Rows from block 5 of the text encoder, named by matrix and row number. Rows with one number belong to one neuron. Each number is 500 + 40 x the weight over its row's rms, rounded and kept within 0 to 999. All counts start at 0. Numbers have three digits each. After the name is the row's rms in percent of the matrix's.
# fc1: MLP up (text_encoder.blocks.5.mlp.fc1.weight, 512x128), inputs 0-127
# fc2: MLP down (text_encoder.blocks.5.mlp.fc2.weight, 128x512, transposed), outputs 0-127
fc1.30 119:475584474464555469475457455479465423582454567478427442470470485481517463476490475531507467501579511465553504447460533505545438507531490468513428578474505488492450551525485434558460480512482424552476473472612537511535521508471523564557449503458489463556530511510494479501507529490434488462443501493432427526502493471454514477572516485540494476490503472432504540501458531489557536486560
fc2.30 149:551490527477503449536524510476534628417526568530476572567539515433503461407480504459428463570461551547485533499548529457440547466481499512463534442588542543504511497477527466479564458490540476479480548501544482429497553467524432507451548515497505527509501450514460549468485501512436458499528522508523441473498582525459521497485416435474497459475549486502520480500523467502480513523467
fc1.31 104:443553511461488503521440508495531484528457561474457448491515520467449456503433570479527487504536523541522574490522480547584455460485470425495448541426386471471422455524511548506489566492515465511537455471573591497511482556502409512504490539525475424512494445486521462466472524503567455500477516516495416546479502480521522519569533493530473435513526476504513468519473545455541487560524
fc2.31 118:477484503495445510597568546491446506406499490470515558507451456581461479498559468496445521499429500489495539533503483455440544521527479487475540549593507475540522523396451485471502479468467531498568536567547495453487512459513479503477525527475568557499495536484463492549587479534461420514555520534521558477569484463496497532461477530480525532429501489459481550500479487545431449441484
fc1.32 112:527462511472538534459412435528553470492509537588490490504511520485467503576515522567562468475529565590465519533492430424433507477524537514494517409486476494476500485530475517578595502480469515512494463486526446464519495421551476457550486482438592510487500549546522523524412493429500509592516453475544532498511491498495467522479500495519529472481515422534508488455500501531473433505449
fc2.32 133:515469543497505547486524543476487509531536498486523554553508448538482569460459544445497554461400518544427469457556461554524475500509497526497429527529516454488498584483468501490476534478437495458479501486484484471507520491430489454519530462558470479481489543504476498464491561537508530444591512474538457473551569558615479425454552498499538528464524501564461513471498577459508516391467
fc1.33 101:465530591515510493507509464537466467528498487527504512506555469493514494502516527532471463434470466494509451461557523563426451484567556503446513519537533484535470499540499472557529520458466495498514464495540542459538559516529471505552430406473495496541530482544487506457598447523498476517519436435469538497609529502539414517491530479557536527477468485420440488551471489473568419413522
fc2.33 114:436483541476527553464438525461528519478448491448418464528531557502516566590513409488467468487573511489547493514415456505573475502504521503551444544495566443552516507475514482539470504497511450518456491533542510543503466513572582563496513574508484512517460542517463504433512557464509511459510506495436478577502448433457543516522498551509454501431494488466457514513558496544476480585481
fc1.34 081:477544498502530454438431472504556427516481542563459488474547585508537512495448505542478452564522516558480491474578486536481436467496527473480434503486454514516446521505521468506530572507518478525531468446532525462538531472553536531602458417447505480602489510512513408465492473476532489546474483505428458531530502493492455530542443461508447501496545464451542561455467507453538434453512
fc2.34 062:444537566462575439405483490509524445519487488543484416474501568424535454546466561543490481535496543559464509509541542548430456432509531467482476531479437577502490457522544497510548548555490438507505454464504522481574499436566517475543486445418498440543531469525524482498516454456526468540457447480484453508501584503474489517504477508553478474478527489487529494528458531510579497545532
fc1.35 106:489587537461483533474502480489510450549429526477461437516486473420495428547500510531462477477486516468528506543480466440478483543547549506510427518479448569473521440554530432542523512479479472578460441490630541464513529432540515504575506483484509483495509510488560474494507547516533525446500489488469487512572474461536538488529511483555525414513480418487570532530475526496603466510480
fc2.35 078:535492490517492427453461477492501586468474561485468533518501538452463513442531516504441462526504562539425540466476502516514538489498518494439495496580492413538532544538500465516483441509502459509508485541560478487565481516425586537459512563553492509476487513543461541510437522477497521478502479508466455515450594485472521438612444493483454483440490538488477526479502543548492545586403
fc1.36 099:537534499495466489463471484508592447537497466523534521514521558492536485496525539508521456497503505527509483464540536460474544477559545515422515506460493567414467429475474475473535503516470485492487466503491506531519525486591478433537499448488473485585514413518550456526465497489545432549480468466486504567586534513478519489489563424558537429504503442454630547518449519466554453531520
fc2.36 041:539509523513478538507545482501535507528534491434498537499522449494502524537492499520534540520545462509543560458509409441506471472508512513501488479495495479472519451506536490474498469501531483503507631428401494549531497412581528551503481428510487513490495509491507519462539497483474501496489497456516484542561451578465495490517497505467515439567481650506466442508487463480501548347500
fc1.37 123:473519568506547510450495448537544554466519562533485499496493559377538477528507511473507515467467524509536500504550563560487475478496534527463514543468521517513478466536508496503576596551438496504497521492520485435511491489469500487478432446467561511505463477584505468440526477446449530466492505414506513515585526526545506480486491437518514450468527508537576538507473538464524445351526
fc2.37 190:517551465465520467531531483484549647455459545451451562557536513479465525430487469487458521593483480451498499481495554469518554519532530523490542465499558545489498473543556452494526460546551462532434583543526491488486515524510456511527451505531424443545449446518515478377511525521458481503515492474425457505490501467480514453517474458480496495524407528522505486527481520552538515564509
fc1.38 084:481468491535452448522450481548533517507477481542482509502550514506601478543477545478438359414481564583475523506574506500497485436504492522477467476507499481469500493511500523516512549499432470502502491509499466511550502461568477443486450453530525447568547393494536493485438463484562510514496483414452480490522597489518465497515492465498519493479493394492450491572443508524471518523480
fc2.38 085:554496446522445527546537515504518580493508470482552565586521449503514521429465543475503574528477470475474576511477494425574522525487487506529548448598496454491503469514476478416481427492539500477568551498431476533465496464444443520457488477586508519488485507481502523536503562552495423523500523523525526481513451536462510483550503468485518456568464596529485448452513523443493515438520
fc1.39 054:498473494539546479473514479569465464486568513535480441519546461469488497486457580418494520500474466481461497455519517495494475495582488493534499486522550502411478568578448481559514493487527458493483547506538448519526443479504440453442468562507494535509511544457541496608531495445472510455431459543428488545531497486521598487458434429503485568507559515468481453508479564562482531453490
fc2.39 012:451537502454474497550585542518509420507457444509494593445498439445512519513507461510508476494537447502484543479525519497551522551501518536508484527426533508602477484488520544499486447471536582508477514506502575437543509535493424476484484511407516530523566447559485525502404527448473497465484532521457520479540446434539499411505525507489526536481509493501408520470519514434541456480557
fc1.40 106:473544499423510485497529412482507453523573494504450494445509509485529501513458516468547488470559472544490507544531577532392447484547511469425506430423489578399456524486524504523530537555499468490493504490469507505528566518469476541516489438459504465525581467400534498491522409518495496518481511482465480452512560542507478484488486454478461472568515528550509452454466580445529486463507
fc2.40 065:509495464493505514476522620517508543441468497477505560549551508535475480508478446497489492592452465518494415545497531536546525484479485519525512478521548515506520538547524471497506442538513547480468425415492493507457468470488507421487504522515453499496475489478513502447503513515465626472492495524528491439353472489542506510479527527450510536495461403543538531469588496502512432580494
fc1.41 096:506496493483557525475457444497472467497494549519458522509423501468545543498504527505491416471529510514535495529553481539498458481501509455438497472437562540487421481550557522563491532463477468498488461602513537505514473552561522557519499540502482462468511524506491458518522513443567522530516464530506428547489529408579491439545480457543449439475514527378526543563445502455535532436448
fc2.41 044:559491429501495501457508526542531488485497566514539521505448503530439531509535467530503531554474480503506437491492492518477531516498481505532535484485497485588469559505443512499522437469463521517547575464430518517402452500431557499502478505526547514498486495506495518524387564506462559490511499494514509509362456436504504510406447467437526555533532516530507458440507507482450557390522
fc1.42 087:497511561476523494474424441479511493547495517519501502410487528553558437505393520515536441460484503509500466473521513482451420497548475479519442539496388526509512449491513522475475602513459436549447532473496494488584468469522469511535490467460485476544486472478559478479489520553520538493529501490452482544547606493444469501510495519540536470457482495514505527579394506454515453447551
fc2.42 054:506503545455518519443459522443469431590450488571559438508482563450502486461524519499545494460554513481487566467480519580483431446505464467572488584523490545423546524477576507490476476503509479500504435460526494479555493491507422485496485558508517483516560558500452479506548499532541487496508484514498474448522467501485481497483510528499495544522467390490490528507457509526514662542480
fc1.43 088:487488546476532483522464479507496468529528471499425485446480494499507467491494551512434495469499537467545464487568482501486517504453488525489456576474499522423576478460513514559460581497446422417501508532511553475484458515531522467533536484435518405511419437595480480452500509427560516535482541544456472541496500448571541472500457425480479444513505510489496551529510500511555377497497
fc2.43 040:524472541526426498503466512509504531480545496492477551504455509546472504441546437533444495482456472460407495518495461518410527569502507512487513474450512426538439551511523531501501423476520521497473582535383505532446467516454567562493486571537453511490415490473529547506504534558516478521522491528507482531436537443486475465487482487431529548541562458498427570499496492494494556582489
fc1.44 124:477530525548517464483411437470518501502492470632573524466499528444498478511475464568540423450556492488469476470498560525421467486552508551474502484369490477561436475498504524507553536465495504506518531498504530470536495503557499514470494432508551516507540478516478508581475448491540473570482427424491536539516466499463490462562486425525454471481511461460541509519443525490542495454520
fc2.44 168:406501452521502548455512441505420483497592462561469499473440459533493538464531470536466516488568465483526485505495531567431472460469505520492556457457549500587435467486485545478516504467459562502562556502454532553467502568430587525471450511499501540508479531517499545520507471485506498535484493476504489575498477500547525448507494511459459463506543612469510496496509475476481507377552
fc1.45 094:484518527498542483471413415459536450483528580538496484475486568472452462505483517527463504510494516523488560486565528588489437449527510517486424541412434502514505481536470558589537509530448470536492459457548527457501560493527488473614434489461531435475516464496532476550486481441519534519478447496487472522504541509556494529551446533518491558482518465518540524483458557457533439472563
fc2.45 052:466541518449597464400436424498510443546482459516515410492432536426545507496480599530478490504496508563497509465518541588493466424538513469512478542435473560544486428521514509524544495522468441518527435433480528464537504468506499513532474448452509452537567495519525493507509468476536497553479461467475471539493566524485462511475437501566497463462539515498541479510465532534548559504533
fc1.46 090:458473492510517486459482507468515438523557534560450472449493497485476459525474498549483534441513529491572516428549481603472440493531525501513464493472526499512490578524535501541552519518528444513510474474593499487511513454537551563518443536511558557520497448594479449520518485422512585507475468509479503509490450460541540534578447474506414495519475514436575558542454511513502494598486
fc2.46 052:469485468480481530500517561499514560535468542471535517505510559487471458485524474497475517553477480467533544494542491479478520475482461482551548533511481567486531586494534506439490402475472475504487613488450510467531474439508371446522514520560540511503498480496474475513466587495461595489538501479505526493499471468421518515389436469497572525523440504528500563490454465522449581481541
fc1.47 078:559540535439540475406483460453535454517446501513475439480507547474469504466497549525416455499471488550481457481522484479521426458500539516511496509440480495489455558508441468571507479510494514527493373386565546477502527522510492485582453495460467451514528510504484445443542416509517488478409490478511549480494478552533532564520450516436477525463509489496515496413483561506504500529494
fc2.47 032:403437454542488529495420552528548503548518550595495578521515546528496503470520440506436457490512544555460492506514476492454487496478490514553532483462502469549475501504562521466500428483504519471473592424443489520526461429525480500462496530543492543526422490479483570516481500498520559549535459476537481527396499499501516499498443489415506481522545468536503525471502461503426578418482
fc1.48 083:544540571483527518450521478512539490556535537538431464440515559442471445539461549503450466516531489535468472542625524563497414466483560520489468566443489579503501435536489498530572528497522438489518465468527543495535472464560532492551519460406498494547498444495523437471473473478481521534459475508516456487536517487462503462560486487502427489501456439477496452547452513486542477459564
fc2.48 064:478519535481569477446447455512534441516513524569462459449540572460524455540445538528480445498509554565485499499567558529447454464495533484449454506462416555481508421548541496513542545540504469500481441428519529472579507472567487505530510461452494430534531456544517486512511445434539456538471467478474444524533568512524509523555485467525474471474509457487544501536456533520587435533483
fc1.49 088:514522530473538464417420491516564518546468538556437464499591591451509478516440524564514520533536558567467521557561509548519459481449488490492498465511507506529506532525523541510501568477490475491473439470558507469529538480561477505543489464477527400521496472558467447533513457463511458506442485441461461469536562479488495564528495441551480487497518515471499482491524590486539409500582
fc2.49 068:518535565486559472458433444496511461522496513575466438485560580447553447529471538556499446513522541550482469500541550528528431446496553489483447482438444555471470455558532498539542549516505453503448474445463522491568488465593493510535495471454491443519512452548512469493512462446540478539438448483467433522522548500500514525544478461526471464481503481477557516546462515512586461573533
fc1.50 084:525500521503518468432494521527531455528432557519492504485540561542496463573488505533456495495507531523499461510534518436525412459493471418474427527476445487512522499501492511493491496527438509575497466451515533519526495488522541520637556409403529467501481500514511440522456528466561498540450438521499514544488462511483554562544544499439523525543457444525549510489450553454512497508605
fc2.50 025:508497492481475526510478465503562514454532461522477586498518518520479523484480528510320501476483516548525510470565514520400499443501526511465513488485488530534491365502513489480523499497514494481501601413500505490520513406610484485492500516492497483537483485540491481496603435437514460567475479461493452557584524544515492531501467483485498457487498499492541517510521496536525466456509
fc1.51 092:593495467512520489483525533503586480534418567514530423470581536501547384555429486530436414484477550523522508448520485483517392470523507513424450515535463478447459464484498491516462556536514508450478459464522528505562425489580466516522471466549481469520488492499526476488449490462487497476477480530534548514475468484463528489468536477488531470483510405506533549490471510437474533468461
fc2.51 083:544572468504433438624510437513392517430537477513446569428512480520517454466498496549544489523529494500471491474509516502554536512504580486439508461489474544480505503512482522505523463470555508505489493535507498515509518527525512528448489552489467497467554454546507459573571397475497472471419467514512456475546500468506519481558482477458473463454470537495513515495493467595546463612475
fc1.52 106:547540531485513522480339415489500466554490499588473460434488514472511444533552487547522480539513519598514477444547493471481475510550497498522518558482437528496470484521473483570535506490458526547537418403563519444476498462515513458557509499447570482535557498495473473548434487478502514478517478522487529480545481441531479536517501494412466521516503441523551498534498482473566527516482
fc2.52 072:496507450479515540411451530498508482515483538535506416499504513499531505459527523503442513531500478534463479441517570577572464492493509494514508505500501506607483463548515530528520427451479457525494446397469512552483470492416553490533495521583494449518488490504509487466497539476469577462480488437468418516422485473502521504552438496497499518501483458535503425474545528488551643538487
fc1.53 103:449506479547499524498484518526511418527492582576513477471554537479515414595439530502471470488466541492525535455529470469456489486514548498509394501520417520520476471473503463523468576445590485538544457461566544484506479484539503523539519544467539458477507434545551501521485504521608425540510503515518537480477480468524502517530550414516536506545520466497492516470452561409518478477505
fc2.53 122:539546471479419520646542505478416569394519490458488560496518501537456472514493472495493525534484470489501471516505489432525558499490515470526517464504521556443518556444459488478490457499504519492476537543484491508462493481581447451492522586525494524492493493472470420509564475502462458494475536565531552464560466477452515555443477512462511514510471469472509541506548467581496464615513
fc1.54 106:480531549439481489472518518540493494517490508450484468507515482491525436524486552472465463529497516570477439496509519548487521453539496441451481528475478573503457492440430574533529522578496525497510449492511567486508582348471479530492525490497488446485493506488523474498545469532514598445526497448439467491577557526558497478498524518510449549433516513489540559500483512444564473410572
fc2.54 123:445511392513519539534481453504459459521523469547486467521495483507518499510493509530423533473553458462544451555492565485591454499484483490533473442478510484505494526567458462482448448459485527486556482528438527549423448579449475473537487542555540510475507497534507496528504561491550484515407506500478510525498453467506498478546514503589495444513478563471530553470528524439497473506650