{
  "dataset": "photos of plants and fungi (iNaturalist)",
  "encoder_norm_position": "post",
  "encoder_activation": "squared_relu",
  "encoder_mlp_ratio": 2,
  "encoder_layers": 8,
  "text_encoder_layers": 12,
  "beta1": 0.9,
  "beta2": 0.999,
  "max_steps": 3900,
  "lr_schedule": "constant"
}
Rows from block 3 of the image encoder of a small contrastive image-text model, named by matrix and row number. Rows with one number within an expert belong to one neuron, the router's apart. Each number is 500 + 25 x the weight over its row's rms, rounded and kept within 0 to 999. All counts start at 0. Numbers have three digits each. After the name is the row's rms in percent of the matrix's.
Before each expert's rows are labels from the 100 images, of 14848, where the router gives the expert most weight on average: "place" is the part of the image that holds the peak. Only what is clearly more common there than usual is listed. The data: photos of plants and fungi (iNaturalist).
# router: router (encoder.blocks.3.mlp.router.weight, 16x256), inputs 192-255
# up: expert up (encoder.blocks.3.mlp.up, 16x64x256), inputs 192-255
# down: expert down (encoder.blocks.3.mlp.down, 16x256x64, transposed), outputs 192-255

# expert 11
place: top centre; top left
router.11 091:509488477537551541475520484542433505483477505508475516458522486526518513486528509471476511447480437529462503486496487504492441514480473449508500494521499507470505497506503498474534510508448512
up.0 052:477514448533486511522521546474459519471524471513503498494553472525490509472452502509495458492514447499537510526555542483523501512515525511505498541518510502508490478523465499463505548497527470
down.0 077:537547499505533458554511459504550496507465510493508518551508489480461511546478510498516528526463499500524457485498472488481511546475472492505466485510516501476504467499465491516525457521523507
up.1 243:494473531483490475524463458542460545494507480523513510479536456499555521493518523491526499480537461549488538533483508493491476558508503504548530502550468525515537453532500492476464479472460512
down.1 178:468526532552524490525451510536521509507545471506524463483502510521542490484513483501481515506516449503547488510495516487526507490461494502525492470494526471484480503466485525481481470525516502
up.2 048:509521504494513504501486485517463546500507514529509502461503481533531487497497496493519489510489510504511532494507535500492489493463451534480524515493449539498497479506493550521510491495490559
down.2 072:523489522498499507545529508555482503518469478498493517479471468540514480497544528454522461506512505560518508481479481516495468499509516487501481460483517509491583483474485511511536532529481507
up.3 050:476497453485499540526505504520499507535514487539496494474526518500484520481483470507504507505490540505480527528525501522538516478512518478515520509497497529527478467521500473465472485505496509
down.3 075:540498487495507494510516501472474527488494490480479486505537521508474455507512577474529487494470515511528550487531487477487506495483515485473499504515496487526455530481481476483480493472489497
up.4 133:487507485522502505504499449541489532537505521476552487528520520525499491471482481515498509524535524524497494491498500529482490484469514547491528546471477492498506495555550543534500508515509475
down.4 137:509449520423419493495503503535487483488532494529479478512486473503515507499472517483514511488495504507466474503481542487487472515480495517497514489516555477529483466470510527517515481499552525
up.5 106:508485502529524483537507502551483525495531486514483483530511470486516511470486482464491505534491440528497501517510455566502462496491480542521539522462457515522488492545537483512505549534524465
down.5 108:493454530554460508484476529493564462511557506524492501548514492539560534477467495480479498495541522483503491518456490456499527501478541454478515486476537484489486484484508506508476545488502459
up.6 100:477526530468456527531509468499494521503562516512472540526522516520532501475481491481513517547544526503486507513516488512514552504500486471546492487448532486520503464548498514513473515490492483
down.6 102:471438521501458508548498539500477536542514461482507489537508529502495482498457473495527508452507497508486498501480475502486524499451526511467466553511507476475496531511516494500497510501507492
up.7 070:499517462512504539472516526541462547488486495486502518535486533520478513482516457514496488532500452511486483515512476558562499460473460475487536515517500439510529487511526518504461529517505542
down.7 081:533519492508446495463487498524517488532518525546486472536468506443480508477519517497473512486491455543467493490491532526475467477482432506501467498486484536481449454450479454451502497498467483
up.8 065:520537484514523489473507545510460536493491472521536524467527485529518484526448488503531506466522476499493483524509456524561508499518448494496521501500488463519470511517511517478523471506471464
down.8 089:479490501479519468529506516450487465514521530488484510490523458521524530488521506511488543451453472472536513511505442513536476471478525499463502492501506537475505490467508524478542530510511466
up.9 067:493498489502521589499487503521496510539525485539492494503512486525520502532544482514508519509516496493496508447529521425548491492492503461478488477536518519543527476498504526527511506488483491
down.9 077:502477509506472547551511476509511477538478461514478494472453506534496518488491539484519490475511500522498526499458523464496535482515516500496482480499494474520497485461458496517520520440514485

# expert 5
place: centre
router.5 098:504501471451479495467492518501490503536547520535499494483480505504518518470469491499473551582510474500483498496471493485506445472474493491560517536518528503495542495481501525539488468474518511
up.0 080:510529487508506479520496506470525514489467518507516500501559506493506470524542504478485475512502484511514514495529549482554528502466478479475478533480489482533489456519503470480533551541506508
down.0 086:502518445506519473505497517487502494457466554461505457493472490478510478537515503554469496471514491467507475461474518439528525526459494511510447547529494519497484527476473467529525452520495466
up.1 069:466478471542549547489501476478463522516480505514501493521530484496489492486496509491498495504521501508532470487549509500497542495544494502508480517492504517528456477535541448506533540467514467
down.1 080:506542535477547509449480472514479475516462485491480526471488511513517532470497516528487536496526475533481549479507508539503514476509544479465538458501529473515487502471541502503484521525514531
up.2 066:516479506511513473499500516505520475471537487553509498507552500554517527532490470494505484502501540498488479529518503498525503491527509480459517530479475496485524469506488487517549517484522473
down.2 082:446450506477518538492485514511539474506549486508480495561498475462484510493508483535479514514439531505517519476511522510523527516487519510526503530504492462497503514515550518520472551495508509
up.3 217:474479510509524504515498501488519495469504497486527466483521504456475525471503506441512447474496461527501482537516522507505479498513479494508524533502492460527465434486536501490513540488488470
down.3 164:454509478493511490493548464522480481519483497499488511478465527503467500508520494463524476488513505504446499534525477529515510505520519512490518507475489520488518465449514484535524506506475534
up.4 072:490481486502477528514538498501485474477490510498520467510523535481522518540509472528490482492517529551463515512513551466495500488455508506441499498491469482506483508519480466507497488453558477
down.4 079:508542513529468472492535523510506502518452531492460478478525525498485454454499507538508509512540484513489498484484527509487465514511529534454519530488490513461464555503514485512454490521547483
up.5 060:469517529523476515525471482523457496519471495519518473505492482495476567492507542523486463529508544538512488526538505528503492486489459482534526505462510468499457486522491480465559493494509517
down.5 083:478451513541511498511465505522508514498497505426445458481442517514523492479491482472497518544506450529515527523475507506533503494542485516526524502493497497524489475491464511523516483511485470
up.6 072:452544494446498544484509491491445485492514459498467531512515513501541500551534476527508520539447446475491522482514553515468509503505454483500499509494512561530486504545479528486500513524483528
down.6 084:522523483512466508551475485541474488522531489501530504481505459484469477481497504496488449535517490564479467565508480532508503481495487435544517487499486515496471489511482509429508477545450508
up.7 068:536474497515527533542505516514494498476526477522528527527501473512528485499515468501513468514510466498482492533536464503493497470528494477464504499506510471497498505527481481502510467435516471
down.7 081:506494559484494523503527478511483491502503509529487528517507508550491532493485506508500489497510517546514506453513475487510446517521508454519548496536515481486472524485461520464471512536516475
up.8 074:489512505479543503474481481443493483502476462523490500528529451545526542504507499503478477467518494531500465502536506487520500517504462501489484509484507480560482422550529509505507545510519484
down.8 081:518472527479484539497522526505493478516548487501503527515508499491512505534533473519440476441481493533461522487509455507521534504514487489504544543500513499494552457530434517483519493470476522
up.9 057:461511487502508502531481547492453511505472483504470472467511481471476526512487479492474489504485517488518483490513476505533523485522475516491481487494515489484495471537462488475502497527491527
down.9 080:504484505489503470476508473522527526534519505514541489517457467493548481489491502482505549479478469494518507468475503502484459520534549481398514529518521508546529505508524458472518503489505475

# expert 4
place: top centre
router.4 077:478497560483462526515499499475513456490499534485486457537542487506468514509487466473476457509510548500524461444497558491535497555514485504535505509505527516506505500497500524505507513566490500
up.0 070:481497500532537512471516475482538495458495515533512485482488527458501472514492478505512512509501510547453504477473530493513493521499517521480480527461514534543526505510481501512469498490514492
down.0 082:527457511521517464482450509492476463514503537491507480473552523484489481501478506501524498503533485532457509533527526517434517519535515513499489535501490533545505468523533513526464497478490506
up.1 115:460533498522509567493481507507498515510495508485469529525569532508504498495528488521547520478488503482514507511507504543523515474486511476508459502517446503520478479528517507514481528459516503
down.1 126:452517496476531469524471476487467518492494509498455534460464502480509450499506462503498509498466497492531459493477526531512499476509498486524471471491506459515517525538501451472472508522497498
up.2 075:527555468471527505529497498535488498468517480508525501497519534530516490501497477485499467507555502482522472451500491512504535524519508505501473523456502495511480520545533503495509478512461490
down.2 083:498526499459519494491503493479492481510478521498513491506520463500510501497525508493438515493501541485493505489501540549481522446536521470526512509494524526549489488491538534474474563498504517
up.3 070:489509521542479534522520510516530509494534523508483512531517498522527526504469492510485462515505465518447518510463520548480486474508530526455521507511477512496529497561525514487527484486497513
down.3 083:462514471486482523466478495491519470512489507498487502516520541521531515508502485471526456474514508507513472484542519515479534531467483487509503528474466474478477501511482485426476549519486482
up.4 155:533474505518509528522497536516485532486512480495555572463529492542523490505502474504514462497521506541494516538505496493505502494514472516497477517511466489552478454471495539480514514482527499
down.4 147:499506501487494495496495503490489520473457529487474514554528469499475480488522542519485516481534529517496500505486516437496506518478468503491532473552519514513519498534463488484544543489473454
up.5 163:523493497486468486496561501541479462491509509514512495478482484498464470510515489521485443522474512493502509496530513557501563505503506490502484477522489517520515535491527491476499493536493515
down.5 139:496499494516510472450483507516503483516523543472465529478516526507500489495463475531516462484562532474501475492444472524454533505498528508546490488522522511478505515503475501503458510511490499
up.6 060:489454461516487483482521525477505537518522460506514487494507498505521509538517469522525466490538473498526517521515536510509518493492521474511505512456479507516484502522533505533488520465538486
down.6 082:467496507512475487490466533483501484498513469517498498469473543525484493481508538517534489479524508486506511473525461569505563468541514535512500526489517503524486524474478488495461496497502496
up.7 143:527490531526521506483467496504556481483508498525504493533499472507535500544457537487477559518521541532518475498514537492461488505497518498486495538469502502491489515543459493522497453502513490
down.7 137:525535464505486466487471459529485536503491529501473493496488556489508447520507538470489456476506496499497473534467496495505498504492493491502472515502482496502482484503488465510516522497503486
up.8 075:468486510497550504478511511492510535494484474526514501507508491524536536485514490486504509501469471490501492509519470480496532485516475513532477535508475542450468520519465511519482545445493510
down.8 081:488503494506476519524514488554531438483463498499526509475478504478503504504482505565464483460530521484474504442507499501490542467517480492525512477537510537499478523502493496517481505510522528
up.9 058:481509493506498554521491564486486534504484511545528517532518496531510486461531475482512504500494496572499521512483492496484510511489454479545505520495480474543515486518474503486465492469526519
down.9 085:489495499484522456482482503470519514513507492558481477511500511485509544425502520523487480490480468559485483521500469501487497525522508554486484526466487477494493525472486483529508428440509489

# expert 13
place: bottom left
router.13 096:536522508484503500546482530517484471509484554503494519500491540518507522528512519519494457504491511499511468487464527452500503516514500482525502500525536490488482513466478505509486461527478489
up.0 062:531523487519483525482504534499512467465523466543526560523497496521510513513515482504526521495510504527494506476473472517500535511430487515509482531506508473561515541551538525509536517500529489
down.0 077:475472507490499485525469514516498485534500511515478428483515448512474519478539503491496462518565507476502470540534489525509532474519506520469531471505460489513501487511489531519520478497497457
up.1 057:480561538470511523459500509518471530470518468507523511489495479463492524475486488505511514522489526479487488472507542487494478502484476485480539495463507508508483498524529494500507525505513481
down.1 085:501495495501496444512484490522497496475438530536521467481480517500516500522471525512495509504499513548495500520501501502497480546475501507484528470464451493493520534527525506496527504479497491
up.2 066:520506512461548538497495514498493504495508528546524493530534514491481531464474463465475515502512487507535540510501506512548537479453465480523523500484475498510532532494509478498524552499545454
down.2 078:534491464506495521476459493457505495487505523510501541474516489498536515481532530521528520513529507488496481475469524520513479483505547505483515505488480470515473508482527499465539503501474496
up.3 183:512524531498472533503510505501481569516494481529444506551503497507514508462496466486479495487519509504492468518529515485492535506495490501509480502495520488514472508482503497538498465541539462
down.3 153:548536527497483490506511447518486529531520541545489500512477509536465513498495527499521526479503502533554502520488549527496529511490505510508531498510521465526441493525560515483495500512501467
up.4 064:510535487497481519492495528497528516456471475517480542528553502488494483522513454456464461457499472499449494517491496512486510457492481512481538551483484474537495450556485505489466527495482488
down.4 081:488503466489455495493519492535528467494488497489518501487478469516513477508500534489522532493474506517509465477515488554492453532510457465493495505467510438562501490500479523532465533512457502
up.5 067:474525545482517517494459506510494508507511547527555467536537468535524484540487504524534499516515533510486471537515501475501490501466534487468558553490492494499505493520509482486534522463499484
down.5 088:481507451514497538502551477493475475485487500473507517491509479507521534509486469434472483529458467467496541484545534486499542479486533469477457528512480459514458470500508490514527524471518495
up.6 075:479569512541536515496488535540488456526477503471487567516496525524465498511509470468504498504516482503528496513519485494515528532501491531528499531488461487510503495514506499495499502474511517
down.6 087:511466532489515482521464495497492502533517495512465540452526514518462517555471511497542486515509504456483510522451504500482477498486468494483496543501478491505480512480508495555507550505510526
up.7 071:464529499485510514494470523481474537480479495530515496519483477504527513523515466507500500525511513474509446527562476515496542487531548510511490519512491502525491513486492497512457473490527497
down.7 089:516493496483529491468525501512444501510486515509486512494485509506503515532472490506523513494520502516477494442515463484499516481515523461557549496513526532463500489464459473487573551502498503
up.8 164:512540539497479586519508517483503517548493464471464539512523476533540515491494498496540508516526496480528470514531524516517512447493510464524542540476510515486487489482495494506500489498514488
down.8 136:463476495500481516477529472529544466519528520544466485509484454484485486532513504454501530511492491499488465454478531482512501516496488472505475493484542514541490516482497491514495525514523543
up.9 089:501531500520498549509447543464469534504497480496512505538536478518474498554492494496494485539515506509507502547500504517554505487484464494494495520482478496530501468516502531498458462488488519
down.9 089:511479551504510505476498514488474500524499461523533493504540481488481515490488464474486472526513491514458525522492523486477477507475541504481483500500507445493496483526504478516476516497552522